Weights of a small CTC audio transcriber.
Training: 6100 steps, batches of 384.
Rows from block 5, named by matrix and row number. Rows with one number belong to one channel. Each number is 500 + 40 x the weight over the matrix's rms, rounded and kept within 0 to 999. All counts start at 0. Numbers have three digits each.
# filt: filter width-5 conv (model.blocks.5.filt.weight, 128x128x5, standardized in use), inputs 50-59, a 5 kernel for each
# gate: gate width-5 conv (model.blocks.5.gate.weight, 128x128x5, standardized in use), inputs 50-59, a 5 kernel for each
filt.6:509611526477443458480548549550453449552574544500511483571548518537487485465521477490512471507484537510519455481554545560464486518544502535539507531515
gate.6:518487470470532621582559528510513516474470491489481424479456504552488494482513500516570573533543520529472500482518536544601669564510483463537479485442
filt.7:473534527506549520539494514496513495517537468451437540502502506468489452448532493563478490458455417433472457487504512537515542562507470512588543476496
gate.7:577559516471501489508476426438435465436452447403443497539520457531517560518497520510520496513547541521509478458410451549530554503589542477525516493540
filt.8:527509478488483504478496489502484494449435485436462470489539500489491521449492512595538503433454415453459492477485486479475448471505569473459503520476
gate.8:567551501537499436473467451503516547543513413515490466445465477452479546550538561542533488501529504494557469437477491560606549509540547521500449481503
filt.9:475556514548526426436453461484464472422436484527479509499510475543545592501484475551534512474448468478446492488506462477499471484449480540553509547515
gate.9:510511528496540494489505491535565592561544518548503516522536485477503412476480528506466494532513483487482509534550565534560571569543544540514508533473
filt.10:436474455500543568564553529516553565557501496596524454467494522488436458515573545536547517525496488466522466513484478530492490506464492502559553548531
gate.10:575474481531623501516459504578486464467540537476461521470505419463514498446564572516506540527516466496541547491492482461481458485483497482485486447434
filt.11:486435528529496449496547508511450516550495470561546483497494560508466481498546476450441472529531458561550534441421496493420412433460473511519552556522
gate.11:536542488515512499501496497504517482452509489514498443465524511528495524500494463495488551453441406460512504466462443580551534522531473504509496474445
filt.12:467509499476470523493486491447527519515559571572525504517489520518471457483514504503543512546506476482506507453459480486509482513503531505528540547477
gate.12:480525495498531525522480498485437447479507465503490468486462526536510454457512448478534480455507566585544510510531550490537515511535465594565557504465
filt.13:435412443469508425437448406492553560577516474512535456443482539501532575556580589533439463502509487513515514581560597523375403510523561485472469531515
gate.13:534519541521523511481502514564497462468504509446492488496461529452431498455540506560495501529518472504498474464499525526569556569538492545543548524483
filt.14:512474466450488531526471573530555523525504498541478462467490446366467436508495490447534578497422442450478517498472494512477449495545531478470488486569
gate.14:486501481433470551555531511501600607579571550453472493473434496462475442467495479467508555497415479482568555512449433445456509478426458540511508492493
filt.15:474463507528483493522494524503525476471461471462451505503488504513505443448544548560513593507483506457465461503455473573512531465462526490518473473460
gate.15:514513495492478516518560526493506487484530544449380514545552511487480497516511524537611562427461448489507444397514476511477594548484479545572475476462
filt.16:503493579543573533466471469513479448532497523484549523491548498441474537518485528505488476588575450417492469468533503513501539522494522536483504503512
gate.16:522507583564616515546520479452513462471462482529475465471568501512453474510522524495421522458481469473456533456407458488479506470511495488453454434421
filt.17:509499468419445474516499448505499465477485536497492468519554527474514470437451453471471480500495522459520609574541551516412388430481541457512550500441
gate.17:504528482465452390424473511537450475566520529511510524490433521543526475433553510540442442517472502508516482449464436474519503503501498556542521504451
filt.18:445469474516550522520484497511490444472530537474516555543502474446482439464521501524519473471467485438514486468516538501511517532484489478490494535557
gate.18:572548578537526479488461425484487455456472537480462502468463508514532493497527556517570494453490416500508499483487497575536535473524498468490466530544
filt.19:542537446476490543603500523470492502608567491476421493419500456436443444394466441456515431522471476457443487482516487501486438567536483486483447485444
gate.19:584567479507565360448569496430440491483496490503530449502490579482466471533507509497466509563516551492549498473495525435511516485458434463481524493535
filt.20:546465518515424571533452470518503478492524492517513505532497426446478453492493509537574559488499513480485563588543506495488526544470490461461482517558
gate.20:484554498510494514504498490503408430505473447457372413411430510493482446477555534517538517563449449485471420400483539572521487499498462542493463499576
filt.21:489475506467484595574499448466523535450481521477503581524495468483564539511478477530561481446542562557562499543533468474544505485477522543515455485516
gate.21:480480498496475452493476472434594510465477534467546542492446496486477489546455518525539551430406462463462503503483472510524528508536448513442421504528
filt.22:430468441556494497470481454455511498497573538377401478496456600530530473446466518564544460548538516390424501465486464499501527510552543501545567557555
gate.22:474497502485510428473510532531547547526490506492536483510479513528486501403521567578571551545571514493431551508470471499466541531507513460508484489521
filt.23:500502504509553494521509502499469495511523464446385436441530530432437452510509518500483469482434472511517516467572555458529500437447407517547541500495
gate.23:424489520558457501527593537555547561509529559503503466482510464494492472497532566558544475460413463515488476522502498491534548585569552542562498516561
filt.24:468474470457480508510522554510480483527512494473456508517569478536520509432512511488487486447446448449485583573543513513449451462437441516439427428531
gate.24:566534503546556518465453542572533524482468493469478528505474492496490467463551545509462497516568565560538472489527536568586565542512481553489508454529
filt.25:475463461425486481470494458485509478428437418488557514504488483512530508520482503571543548507518467453437515529454456468565576576600557515492420455481
gate.25:578534458483523443490466463400518511493479462456487466454464498511484478496537578475503532534513568552493567534549428466526484465480557509548516466478
filt.26:525510533452457545618578676604597626503619557516434428471462501404446458517507534506530537485443525471462494500478462438483538518512505475490471510471
gate.26:507535463492499500532554533543467550607548563530481506491508502420434457504522426404452485432431482506509434504543509565460509519501464515570617483418
filt.27:466489456501475531508461528520507458458479487452480497508509473424495498479438458493538508514473446430455472454519518497537557527518538575564572523519
gate.27:450436503466499548491462458511548530540493485509451518550466456498516520502540561553506520505484466522534439489464408436457513510545563520445498573575
filt.28:522478534452536445524555509451545515526455497450457474515525509561515545508451464505560517492531507606550534528549518445439509486499505509576540510485
gate.28:503550515530538483506475471505521562503505494506486567490466492452461471491548528477457552470529504491508478496481463478495546583507492478536543526514
filt.29:551466526525494538494451457450505515530603560531560519548560543493485509510492494484478460527545546560562594539500553544438463520444516436488479477513
gate.29:532493452478535535530458446443559491429456461476480496520490480465515497498473499512440445556449401463560516438439497496466507536481508513569564518471
filt.30:508550528432412489468526523534552511490478502503441458445493490530490489559526486525505568513465481475530442510577453467465449457539412500482565609577
gate.30:435519573531613456491510472448486519541535501591542544541453578545530542448521564572530498520492459490541416500521493503501468491477462464483493475532
filt.31:520527497506517498432445495523511471466484502541555595596581515489501567562547557501493447523532477513521514507524433416414465472548525505482541560522
gate.31:521574519493524485532494485508565554451419494495521474461461458503491528532517534457498528555523549528563489486513493515499448446437455500494556501482
filt.32:476471482479413516507507505514546546563526439457496524551540527515463482528492417461489508552547525587524500560514537453521562474503454554530580572560
gate.32:538491431485473507487494550530532579525471485513470426399448478488432454424541501503554525476453408533523527502442490487503559591539511452463573520486
filt.33:494525472518489495500530579498534536516505475499484489486508463470491533456517507453456469502481445488512449498460449469570517532527475426487549504567
gate.33:507471547488480507517503501591542521517490516499501506500555482465508486500502514474511491462492499460405529543587525501447481431486557490449406449466
filt.34:583475497425412487422522538478526502567583535503547542532500486455455496506431492542542505517513461463428517543508522521447573500539538531507493522540
gate.34:553558548536517448447489538535453453505506475576483436504575476519512507525495459428473511538449473509525513446469549554549473522509480478534516419447
filt.35:493500514493452478432508543533593543549506471576514480465544460493563515476455469489491440542480456586550486563485424455526499530508510514461415484511
gate.35:503488500519481489487418493485490547545542500516540545509472455454502506522431461452466464488454487558575494553557556497531527478492554534494518466480
filt.36:501579479474490538558530521496529534491494460454440437446467482474578481479493446441423485450432484466465541548573507510455424491410503522453488492520
gate.36:531555587474437508500536524499520534523509544501500527507493458438465493481495523485588551511500423473504485518477464537488554564521463500528532564494
filt.37:568437348416445487540495540507490431424451453502456495506437480492444486459487493474538540488421349422495447475373442445555526498525482523519560539497
gate.37:511489515516524475435426421472428419439426453481555487537523519543519464489470451518501529486449483476452473500511466445522535515536568514539471451490
filt.38:440505570457478452406411457500513467435462484492470610471467513523515508532484477489460477513525474521487429479502486497398471491477432435431494529505
gate.38:451460485502492594556557570542559559571571505481522540518495480468446492496548541517465471453479419450534503519531553566518558564558515481485528488469
filt.39:466482562568534500503495489449507468473466428510518502501511513539482503502507559494498536553553549547526388453467465506526575557574578592578548505486
gate.39:504547547566554497469503482490415429508537514478465470522512497557501489530527489473486512477455524548575458451465446459511496505550559499465460508482
filt.40:496461504473446532493514513482461440489477492486443495507485478499495506478529477442471498489477508481465546511557492471486449481516498511515572496489
gate.40:592538510533544497505514555491534508491489483497427391461465497485442472551481535485503593459361418417487528460400461509531572494471464602602553505486
filt.41:475493514565545523496482536511519480470550538565568480495542441445472549547458556517496570553471439504478504445426461478500442510548571426417417500533
gate.41:483510560516476522534533510506479468477500530486478471426502479496532542529521568533479473430469515588562526542523476499528537495520512424463486503444
filt.42:479490469512497504495443489504501490495479497524552499438504483458475511500547534524466500482509504492502490506486480498527492493469503517511486471501
gate.42:441547516513446479464501569512481478462449495469489459460529457544484493492468448484486463473471494498489499529529518508497458509557504472472485555528
filt.43:528518529499529644665553532510580584554548500416386402513483491482456526507502523523617581533512528485506484452469496475577557526482477431474469465475
gate.43:576497468517527491563520460502482569538520442430454445478524478465468457508534511539529532482467474504516403467461483474511511508508523426417504530452
filt.44:505522509542489502494515563510506492506510521495476456495558496517541528495506454458480533498519488497512496510501510522502475505508533497480486522534
gate.44:495500487508532476521516493547513496524501457467477514469465463447528483548507503472515455473495452470540489445489511558491432442531543508502493445546
filt.45:541513574535532584554465499511501493532518511486474498511471523508526467482494525560500479526585623515565499507488540602500471466489454463503516480425
gate.45:550564546502519456459458421437456477477444489467475515525510558561536557552542521552561501535526542505512515479472523519458463496501513475503451420545
filt.46:508501553517491501504476559534449510515460474509507464479467498518543579546530472452508579557505475563575546588528487481551505566520537489485480464479
gate.46:504625573520472461572567545548458488465508504421464510549511572476461422465461469437469536438484490512497492494530539587494496440478534514527458522493
filt.47:534532504406500523514493497477476523488509559579546552547547507472475397479472496458471428497541523401485539514521504476448520471473526519548529429493
gate.47:474493484497514497570521500498506513515502520454515539481513484454504470423597576496441484537529475510535433506476427464498532512493571479479515524574
filt.48:482461532498523540529483446509462528511541489484482465498522500522529512512495476487536497502565508562530538546502538564481505485428444499498496517505
gate.48:487513480511498491523545542450486607643529504455474524485483522541493453479539405469536531423413574573549543502515517525515476473423440545522503502527
filt.49:542575530560535448404501524484490435414424448527474505523559527548591526497546515611580461444504484527492484489486457445434411468437485423444510400457
gate.49:496514479547573460433471507507502510545487506546507473499490614548476424415517530467442505548507466509505474535543585551546545529490522445481512528576
filt.50:481530506561523523524531480464445426520533527495513495500480514478483502432528490471518515423510486470464459476448398443462476481552519476581591529485
gate.50:526468469538499547574512427471503473488509465470524533523484494523487486455470429502515524478469479485475464483512488512580583539488546562513497502509
filt.51:459464554439468552564593603552537526523513516439439517528527535530484555540438465475535513533504548501502497506478485460512506558513532446509592567561
gate.51:587480515512540523514480497462498554520532513546497525459483487503428434515504487489500514513444521486559486473518554511600476475470506457446499461542
filt.52:493391460519494513452467497509549531514513438528522523527479558572535505519502514475432471468514558527541503488499554579464452456494467506463491474449
gate.52:524482494415427574534479469477531493486462498451478464486498427425423476459513456498621585478434448488506482492468490497482534508527570483454484478453
filt.53:519507578514503476436450404519452491496508506436506525516496513533567525469555576530525508435431436469475538510520508459466493471453470452491514548535
gate.53:490529478520497531517516548548521505521512521472419468496447415386377502516575523520549444476455469452511544514508539521451463444474502537527568530549
filt.54:487456443450592591586504474489587593511473435446503550539461446454527482531457519631510486417447549495497541503512446477510537494497565474477479480441
gate.54:510529495512509448472541529520486472464483450469510528511502533527471480469492475528572555580636581540521514516558535490521509564500570470486453426485
filt.55:575505510495507495554512518497547550502490504476507514551530449427490484481499549516487533532520479443484542525494540550496521522472489518440489483505
gate.55:469519487511490461465431460444492464470488536484451441508509543544580584551522538580472416484466503554461499518461454455546446490482523505532568532543
filt.56:522499496533486505522506465507480484427511558434418496418460498537518481478478562567473480445459519434493452377478462514540488525500466520520522547536
gate.56:524520506515510541572526453404514439492471519555574485524557445436412465476549535536533496569516397474534464433448485537553489436496561509523516499492
filt.57:539559482452462509515528535510472473562581525437454453495529482504462435467458521523537496463448477497456517464486476510519561517492481488567534568569
gate.57:545509527504540490433456454510444447534459481510501505535504529515527498554510506535536510482500494483489458448434504513513535508535503486486502528547
filt.58:481413408504510502533485459461536562533506485505472506499451465505454462514505504506534593458430462567562534514558516520513448456471465561569558511481
gate.58:501492504519511551531497508544542464448473463463441504448515461469483517530507507531507416434471482488466508550498570604482476471468463535502484485416
filt.59:510503514492536418399451482508525541503524497482477505483498461485461470478597516502496506502507534506499507482500502521532509523492526486516555552475
gate.59:433452457504497523518482492504584576551498538437447467496477446416415427479530567557479450569497493441511508553514493465536503433510470459483532575534
filt.60:520534591585513467504539499485487477573428450502543485517447488521503457514574500468517527503505541491460508504510490477492473475465408452493498531525
gate.60:413491533523499489480494492495496480471599542520473481545543546535486419444550533475499526489480473457473554475483468456475514489484476570598494475497
filt.61:519537402521538481456470498464430431438475452502476466507483511585556491501486499460490523573504476516481496451480509521538532588538456512517507514537
gate.61:558508536515571488472477496462501455415402488489488485427468501460524511530565485493466463485513508548529473468493527512486493496536533478457500500498
filt.62:561480508459434516599540633595524592585615543540527508432453492490503422396538557555525562493494465410386508483502464474501567579550561476497496530511
gate.62:557524496553480541522511499485460536478487499459438512566533486521492469503465504502518495408439481480482509519446462505493512487483480554541525511482
filt.63:500531457450411561498492475495526466456489479558506489484458511503499544471465474496526565482482449406414483521495452426534535464484532512546555534454
gate.63:473511515454466513517498458444460457475505521439437455494533483552519489488541525545546593462457487546531554525466526568470524552480478491521491476523
filt.64:465544529478469505476526574527528527554615537501525550503484578539589530487481475509493479518530537505510564573558527520465465467474467429491528468462
gate.64:536472490558575454456513533552532530493484501452466462457486496453527515494539606529453431466473433519565521545539535504485505582542481559452483446489
filt.65:533475423443455538552498539471484555517572492534476434499501472475531559570523563506485448427440426450500494554532546525560551504493489534493487552611
gate.65:497492484481530544548520494506498539489474515456456489441458480438506501527527559495495473432463464511521497446451459465507596608578549400501584525483
filt.66:526616559550552486513516494473522463465469501549524533522506517598565509497518511509516473501494531513498477440529431428478505524527566539585616535557
gate.66:494507526491500506490508535515512466448459490456501467433495466523508483485500451449491548456541503470487520451463469454511529526550591493480523507442
filt.67:499490538511479490476461484486483492470471485500502500526471448514522494521456478514479475426496491573556526546475536498488501491509517504452457481508
gate.67:511497496514556482517489472467458481473515505427426479481508499467499442453503553533568582507480520516529488521531523543513505511455485521492527484467
filt.68:471487537501496518511519509531513481470403446496514507532510526496460534533515579539504472534495479519509509518433457445509468505497546485540523519509
gate.68:457497530517541512500461462455446488553523472492471489453528441457513489522498526517461501512537541512513517547550492492531554467483533493500518452498
filt.69:536519490501425502509506485504510534507479482549559501524468488488393534582544503484537482523550563507515510507592494514448484498464494492466419466459
gate.69:518512520487476503500495505582472442530550508496452434471475503429445463466517590491492536502502459498521459500508489503552541503481542519486453512537
filt.70:458533550495482506484496491479515497485490490421417421495562543597502481485469473510555547515530584483452513502570480468457470482506442447532559520479
gate.70:543512557509501522509514534482464476470518530523475513520509494510495461426501481552548548461481516550531439514489439515498553555540484542489468516559
filt.71:505550485551480466500521497526478539555438517454471488460450501529497530491483456472496495552536542533464519534492491527419503425444515432464436487535
gate.71:540523526515545450421458476526470506513453492524479519537476532586554523422515501512459467577489500566559475474484493415534545513537515492523519482481
filt.72:411427511521494568506537517519457532554430509517541426470529493523535551556543559543479521489460488467443532574549500439556520547528463488490471519614
gate.72:537492551524520519497539515530515534510448493488517541495499479579547488475490513517544535500550539499444503508437442516474497538518525471457488482521
filt.73:520493474525444476470456460516563486503527532434523521424442486460538553525487524466457503519535558528528425525524516474531549587550528506448434501517
gate.73:514549547516508487486489485501495517487494508555534492532498584498524521536495524544484479457491516536578506536492464505554586535544557428463477461569
filt.74:512552518517478520512471488517536546528534501497464516518533444489540456526494555487451476505514586532545517486520540497536561447456445428494524471483
gate.74:525456516542483508489427430521512525492571476501528552507503526506510474511485472490521514500519553453517540561544586544505484422469540556528498534479
filt.75:414456430499529518565602574551440535505533520521561543536518468477508474437440509494518505468491500478475563550523505524512520527509529473494523531562
gate.75:516506422443454475542542500492470494528548525532489514505481421436483432447521502514460528512538550498464501473533551560484453533518488455475480479528
filt.76:498519521524491494490518567512504494500521523516484454490564512519535530484509455468500544484518517509511496523494504532497468514514525508490503542511
gate.76:466445495526376467400416441544489497449413414527541504422497500544565583519492522476510485468530544518550535507516537527470504506507552533459467479535
filt.77:527515480490527570569556583538476502594592543528501477493460521566506540462545457527430500463426434434455471507534546493463493490505501534527554558524
gate.77:577576575580537530505479485501468500522484488489524463413437530554473397427520498495503473538528511519557457524540497520540574548545514443491530475495
filt.78:505563575568595518523511493503492455480488464513546571560516542525549571534435400418467496466518489485476481473473413431499544526496503520479498559509
gate.78:523514496532559528509501478538510603574540476399438450480501539522464436404556602547510494470497485491476507492496544534495541577510492442489438473478
filt.79:568551514552551487450478498508513500522462474439457490499480474445483427402477559573556480497486487560562460489471483511465481491523551546473463419467
gate.79:492481557516488531551562531546469473445509558581528428389424425438429468473585557538524547489476488455444446474534496511566519528558505472504456492508
filt.80:545512435493487473477476518532560535539494440503485406474478537476506539527516515509469560534550565624572462464489506529478534529506529555505508569536
gate.80:603562490497483479460484473504505433491485458511507496533563435441464474530447502511520543567543498554546473437457531526482503471569551479459512498463
filt.81:452442508487522497535485485528530518453473468530494506542522470460507486492501465516565572458459455499517498447397410438542534504534535460528595570576
gate.81:504544504476482457417452481555488477455473511507481500453526465475469496548464493469486484594600526550574477508522505544539569539509446559511498485434
filt.82:493553467482477562549474503523522536507529541436456481469461566512454358417508490517530516456459485509486509524479479513448558534519515484497496475436
gate.82:583514460469548525567577578543455511585582576455471437507541515492486444519496538445471531486439431474549529478476436482514485477506516432440549520539
filt.83:442452494470484506486517476478510511529550556521505527555545598619535517520461539529546564518520546472446585523481499472455446490487475485535520523514
gate.83:534555538551583535502538570563497465471478512511508483455468451440489477426505494467497517494530506498547510510468470460588515574582585450483502564513
filt.84:490484470419501516516473396403537529510533524502520522527547459480398535538486467492431498512470496497503553421501473510525479364434432538495487535468
gate.84:479509492480493514535509505495556527503521497482502499451412473432411436467545536521513553508533504498532497418517514538514540490485488421523452456469
filt.85:464485520511479544510512525534537570536510543540547468439426504476517475470474490507455477547589510507432477460492499467497469498455473522475482483529
gate.85:477565511553518462445476491522574483471531529528503526440449430457421469415511531508465434483491507498528365484574566581508511519467498539519520510508
filt.86:527574542541514486436434472515463425461489481484520512522526506543559457481512543468461571519553557520507477509532528519458483494481495450485497543503
gate.86:567597598598490541533525570549526490476537550468507514509447528492450427467484518488483488481508507523477503503544550530447452561583494520529559556554
filt.87:514515496479502544531513514521517541510515513510577489512521529495495467468587570525526527505517508509533509507482446482486545542511469507537555574543
gate.87:415476487485480580581541510516564480485460555530460443476488463504463544488542568518535521473434461533489506495460458471554516523578556468458472480497
filt.88:459462520537501506482465466504493471504502524509509490439482537486507561516506560526514564515526454492547463502456541519458483499457529557517486448443
gate.88:491424450478514565502432503548483455451474511448498493515520520546562585565508562589591515576521507492561554499539537523508445468538541477430480527544
filt.89:487491452517510484463455468489525511458478491520558582499495489491452479504531500501492471532510447503461489562522483496495482489460520462437450388517
gate.89:442448476468480537548525530539494486506465500450428450494487481444477486414515544542506484495546514514551495535530583591519506500532524502460448413420
filt.90:449470484554537518465479451536536492506448483590502535517509542515516494478498531563489517524557509438429536513537514469483460494538565464432448536537
gate.90:515439479502532543559524506518546547499514511536539510482509511497523524485497513519527492522535512516547526546493515487594560508510489510495463504559
filt.91:448455493465464531492489484516476459494495511479476512524543503515462509491490511510550501509500436506475517535507526526519515517483519498535557501449
gate.91:514518509557577476461482487514536563509535515544512456411434486490537488510496568507479494517461560401453486509565504491495524476519476527429519452502
filt.92:550541471491500479522578587536559578614603615505502512456445556519492450429550459484427463479538577518521432458453487489496540524513503518480484513505
gate.92:506492575533477466417463490508420369500538466483515500461485529503492462472502539519520516526518456480440433435469481511500498536580521576565530512532
filt.93:490533489464494467502507517444513573440400524494453486528516547580546516509498420464590564505516549546430471460478479536480493503586481479537525533468
gate.93:563540484513519490444454447501522471517529563460561557531496572543447468502560499546516534519554481545502519418470546501540550453530534516552475464443
filt.94:485475471472519474524573551508480445479529519431485567491456449470489474498546508454495556452433510474521478462474495534461549512508529510512491508482
gate.94:494507504523436600467466477527502497488504517448463441452452525471477476477530508522498469481499511517459533523548524486464482475538564547536532550519
filt.95:537494473560584564495423440475533560530410461546521513538479483480481561506514534480501507485453490498507437418494488490512504497487570511472587447478
gate.95:528549500429448563558477488467464532591493435452479489512528545551500409540531522503444483545539546512561541528513557542515535510507465537548488488477
filt.96:498494375464497527505523491492546517543474512468524524548542482517539530498469457515519462515529533488453530534554544480521564504481445535565512498519
gate.96:517503506456460493557492507476447521487486480445469432431477542531452502514493489507535509523562572532499477510497537534489511483443484498493534489479
filt.97:577519578488529484507435418495499524464470518477492503567561511506510480455516466477491502506482543532553478464484498497532512525523491533535514457530
gate.97:533489498494414561573503495537488511497511534483486483535519608602538461493521534517477543491525480474539503445514498466481460386468470551490530508535
filt.98:515491449417463571537478503503546539549568573498479508508520503477456414474466459447470523460435528530531518492517518537561582505457461497557533517513
gate.98:458497513523543527495464496468526530486488495501483484417489468455470440474491479467444433501520485436473437463514495530497518550563546528537470419456
filt.99:577559501554571498478450437458513442520432403483526526488489551518536535509500535552473480563543531526520466405456532511511531513542550526456468441455
gate.99:534452498474501521528487461486516458473479515497548500512517521528478491437545504454404476460472523506497526480464471530589547519481463436452505545512
filt.100:409440476474488500518501520512582591509532513489529446520508468521541592512506417442524551490504530568483539561507468474581598565534549482478527552601
gate.100:526501499528459474482536623609449482530527563531534456442474534476414449469472510542563531443479506502540473497544556562530535529511487526506510503520
filt.101:491538596537503446426392435481530454495497460546577558526499470474548514582490446466466472487502547574542502509501548548416463434377466499482487443512
gate.101:479523559550514421466545590595487525558556565471484484497488517502452452463470456477468477508550496442473484523492465501467468482553535569495501517526
filt.102:535504469478527492556574526548501515555465427514514549517470426459450467505456485500484488523472545497542533470543496456472454477525529441445499475469
gate.102:508562531521447535524502507483537508402396479398415475447465547486469520528497470477505507412444478452475477459453491568493483490523502541536520542486
filt.103:554547460501505477468514498528501552571537425461502469465547446478440523495531497549513487516512501475533516533510514450565534535536552488420483474531
gate.103:553485477534487510469429472507527518569484499464532466471482427480469511508448457474516535512485476513537471443527547544492443531544476499447466498512
filt.104:481487468461461537487510490498467459452474513523540515541519521520526475451501473444472538546533521509506462470482478481532501526506511521532526502465
gate.104:531559430480478550550483497496501556493447496483474494489446488469420379507582543563525466536525494521463499463473543566515532483514574568581526468427
filt.105:511495470500518523523470484485522502445469449500469486512536549519478465462479417520546528495522476403450606559534489499488475551450454584554527512437
gate.105:537572548486486538546538505537506505500462461472469468506520447453478496530507539552552503448417406432459518460530487508512571563534531577550467456480
filt.106:441478511512509489520519513499486530536510462510464465483503542515481475506548508559487416455474449471480505472454479473481567623520539521541553490507
gate.106:471495488528510482453462510555572491557550559504498497494480498555504474465471461445450436482479499468474477510508500547505486463499440517442472547512
filt.107:519509530458512469508509438438496483455424488459482490501558497479500499513437473501487445455431438491535471477524461464481513632526452434492554503475
gate.107:559531545483481542524521470473510477526451301538434461483507542543513444484474516525534493470447457486491553558481507494500498510522489461536503508529
filt.108:524525528411422488516493528457550543492506458564544495520544574500474466560471550504534564543538497440467565536528552518410494562527454531499497519550
gate.108:486476496543555477503499477487547567499508510511528500533526452453473519571485485492499474533580575516459467509466463541502469487472513392374475510502
filt.109:481502472510507508560525553529527439443482551500551534529473422467467526531481459473406449543491487521472513471494518449540487512499480439441476535549
gate.109:517456531494520555618548509536448487479446473494525531507471535469487466533551543570527501525519477439491485471499490464510517556510500533481476444456
filt.110:516465457489525494448462419474445491455471486551509525538522514546536540534528523475457444473457483471472494468460447526484435415409497513476395519549
gate.110:495535546499513409388440476481480543534498430555499513511452532527534531531487430490470531480458558554580488491431428493525563552527549463470554511556
filt.111:511552493550599500458445486488534490420456510472505511496553500546492543534585553485469512511534556524518490461475418412499493453565561437432567508476
gate.111:535489488448483421447466468509455422467461530528458460389439535484485523531493485502465446463522503511543454509517527476496528508477449504526467502532
filt.112:477498514475476514509518519549522587582516470487480502460476411439490492475515524502469496460488518497483496446475478469503561542542509492499486492494
gate.112:591494465491502515466422434495526527512491512534525485475468456489415465525504463482495462539501506461436522490465506498497496554510511496509501487453
filt.113:504513514437466518512479488479527602583564458501490466483500512501412379444488533547516497529543540499514615563486528524499493509510515513498478534518
gate.113:485538534506460553500495569546486515540486454496466445473539501478446492501507508535534503409452483487527449491524469459492442494541470526558569527502
filt.114:487477465550484556576475517503479479478506433462494478504518456471529550534547457397428488489459573519561444514467483509517518505465449536474490511500
gate.114:476440475464505454488438469435465469448433462466561539492502511500496507593547532584526441557550566475460538466501460527512496522537558511490505494504
filt.115:494460460434461538480520497476488489437448528545532419494555463520528468509548472420407488532534558528546586551463516474495487503515533493479468529499
gate.115:514528476513561535517527551528427481517511492452542522560525534500494423438557471475482479493455422464486509500458507512504492492528540535554554508494
filt.116:491592478472539546503548544485490509539465540499505549573491462558528537523477480474503507514506527523439486491513479524500463543539488486504548570527
gate.116:463489482483467511492567499480560529538483533495482482487536523475488424481505549518527496452465475550525480444471499553493495472487517531501479499468
filt.117:474444486435437469505521512470509509499500490540465521517538497494519536550512517494522505430453508530468540526534500508500551528515523508507534489473
gate.117:555541557488477531573564548497418504575563609455467518434544436472523469520501507513534520486465443544504531535600515465452469463510538462457495515511
filt.118:515514500513499502469447451442431467479441420497536542556521539530495510469477492557533481540519507523498498504551512533473472492477478482509536502510
gate.118:500524520487453564525448472490401391413488557484511500480434506521560552519535544564477458481507505484485501507487429441501471448487558517514546518464
filt.119:499548518576537466413445447482497447503420450487519554513564504510601564542557557454498538551571557555550425491474490504522505476538538509498525460498
gate.119:630552523426433449426458542537503489466469431412433517476432426478493477496507506538554500491508496444483466500494519585454550523524501496436443492530
filt.120:474512494531536512492436488482532520520525512503459473454435452528507496445455469458461443473468480437476543513507454417512542517469480490507498536540
gate.120:533485485462491519448472475479522555510487514482480470487500508512576560514464441477546535536471508547503511529496478480466485484478456466476489538574
filt.121:476558479417520482542529457487531488414528540501469546543528532606527448472398485600598530472574488406447499463481490535485572511490493522598528547485
gate.121:459480476458418483474472530573570502541588531532547513477481497484492476451490503532493525550512468499466472455517523522507457497552582532571453482523
filt.122:487491521550489506534520522502556559521512541500526545521510528510495524539585482424476493543551528527502442462544554515423453465440452501505504490504
gate.122:528486475539560527513504469499475485483484496413440529506469392428471455444512527527505452448421496477539469473469478516515481510538586506520481519539
filt.123:500482508532508534521479494500555561550533529496492504488448518562494486462416465511490448455403473445492472462475482511507514540540563526517556504501
gate.123:539561491474551532508489482491528557558557518513497482507543558554586484450564522473476499493505499460467500474509518500534542555553557524515487464441
filt.124:531529531466506453485502521516508527534562590518481453529497488514534471460460478468472479513545536566513528493528491540513476531543485498511576569497
gate.124:514520531514437558506488482526624597563512504502461467489493500482513538568509493520503504488473461488478536477469505510545552502479493444463519579589
filt.125:471491479511495489483467448452454490487548556583563514469477532493437437505518461441454462522495464448487466493505472483452495468441476535462459500488
gate.125:524433520490475494454490484512497516534548549520494505504532546567515485434530521438452485484499534510434499524509521470545537557551522476497479469508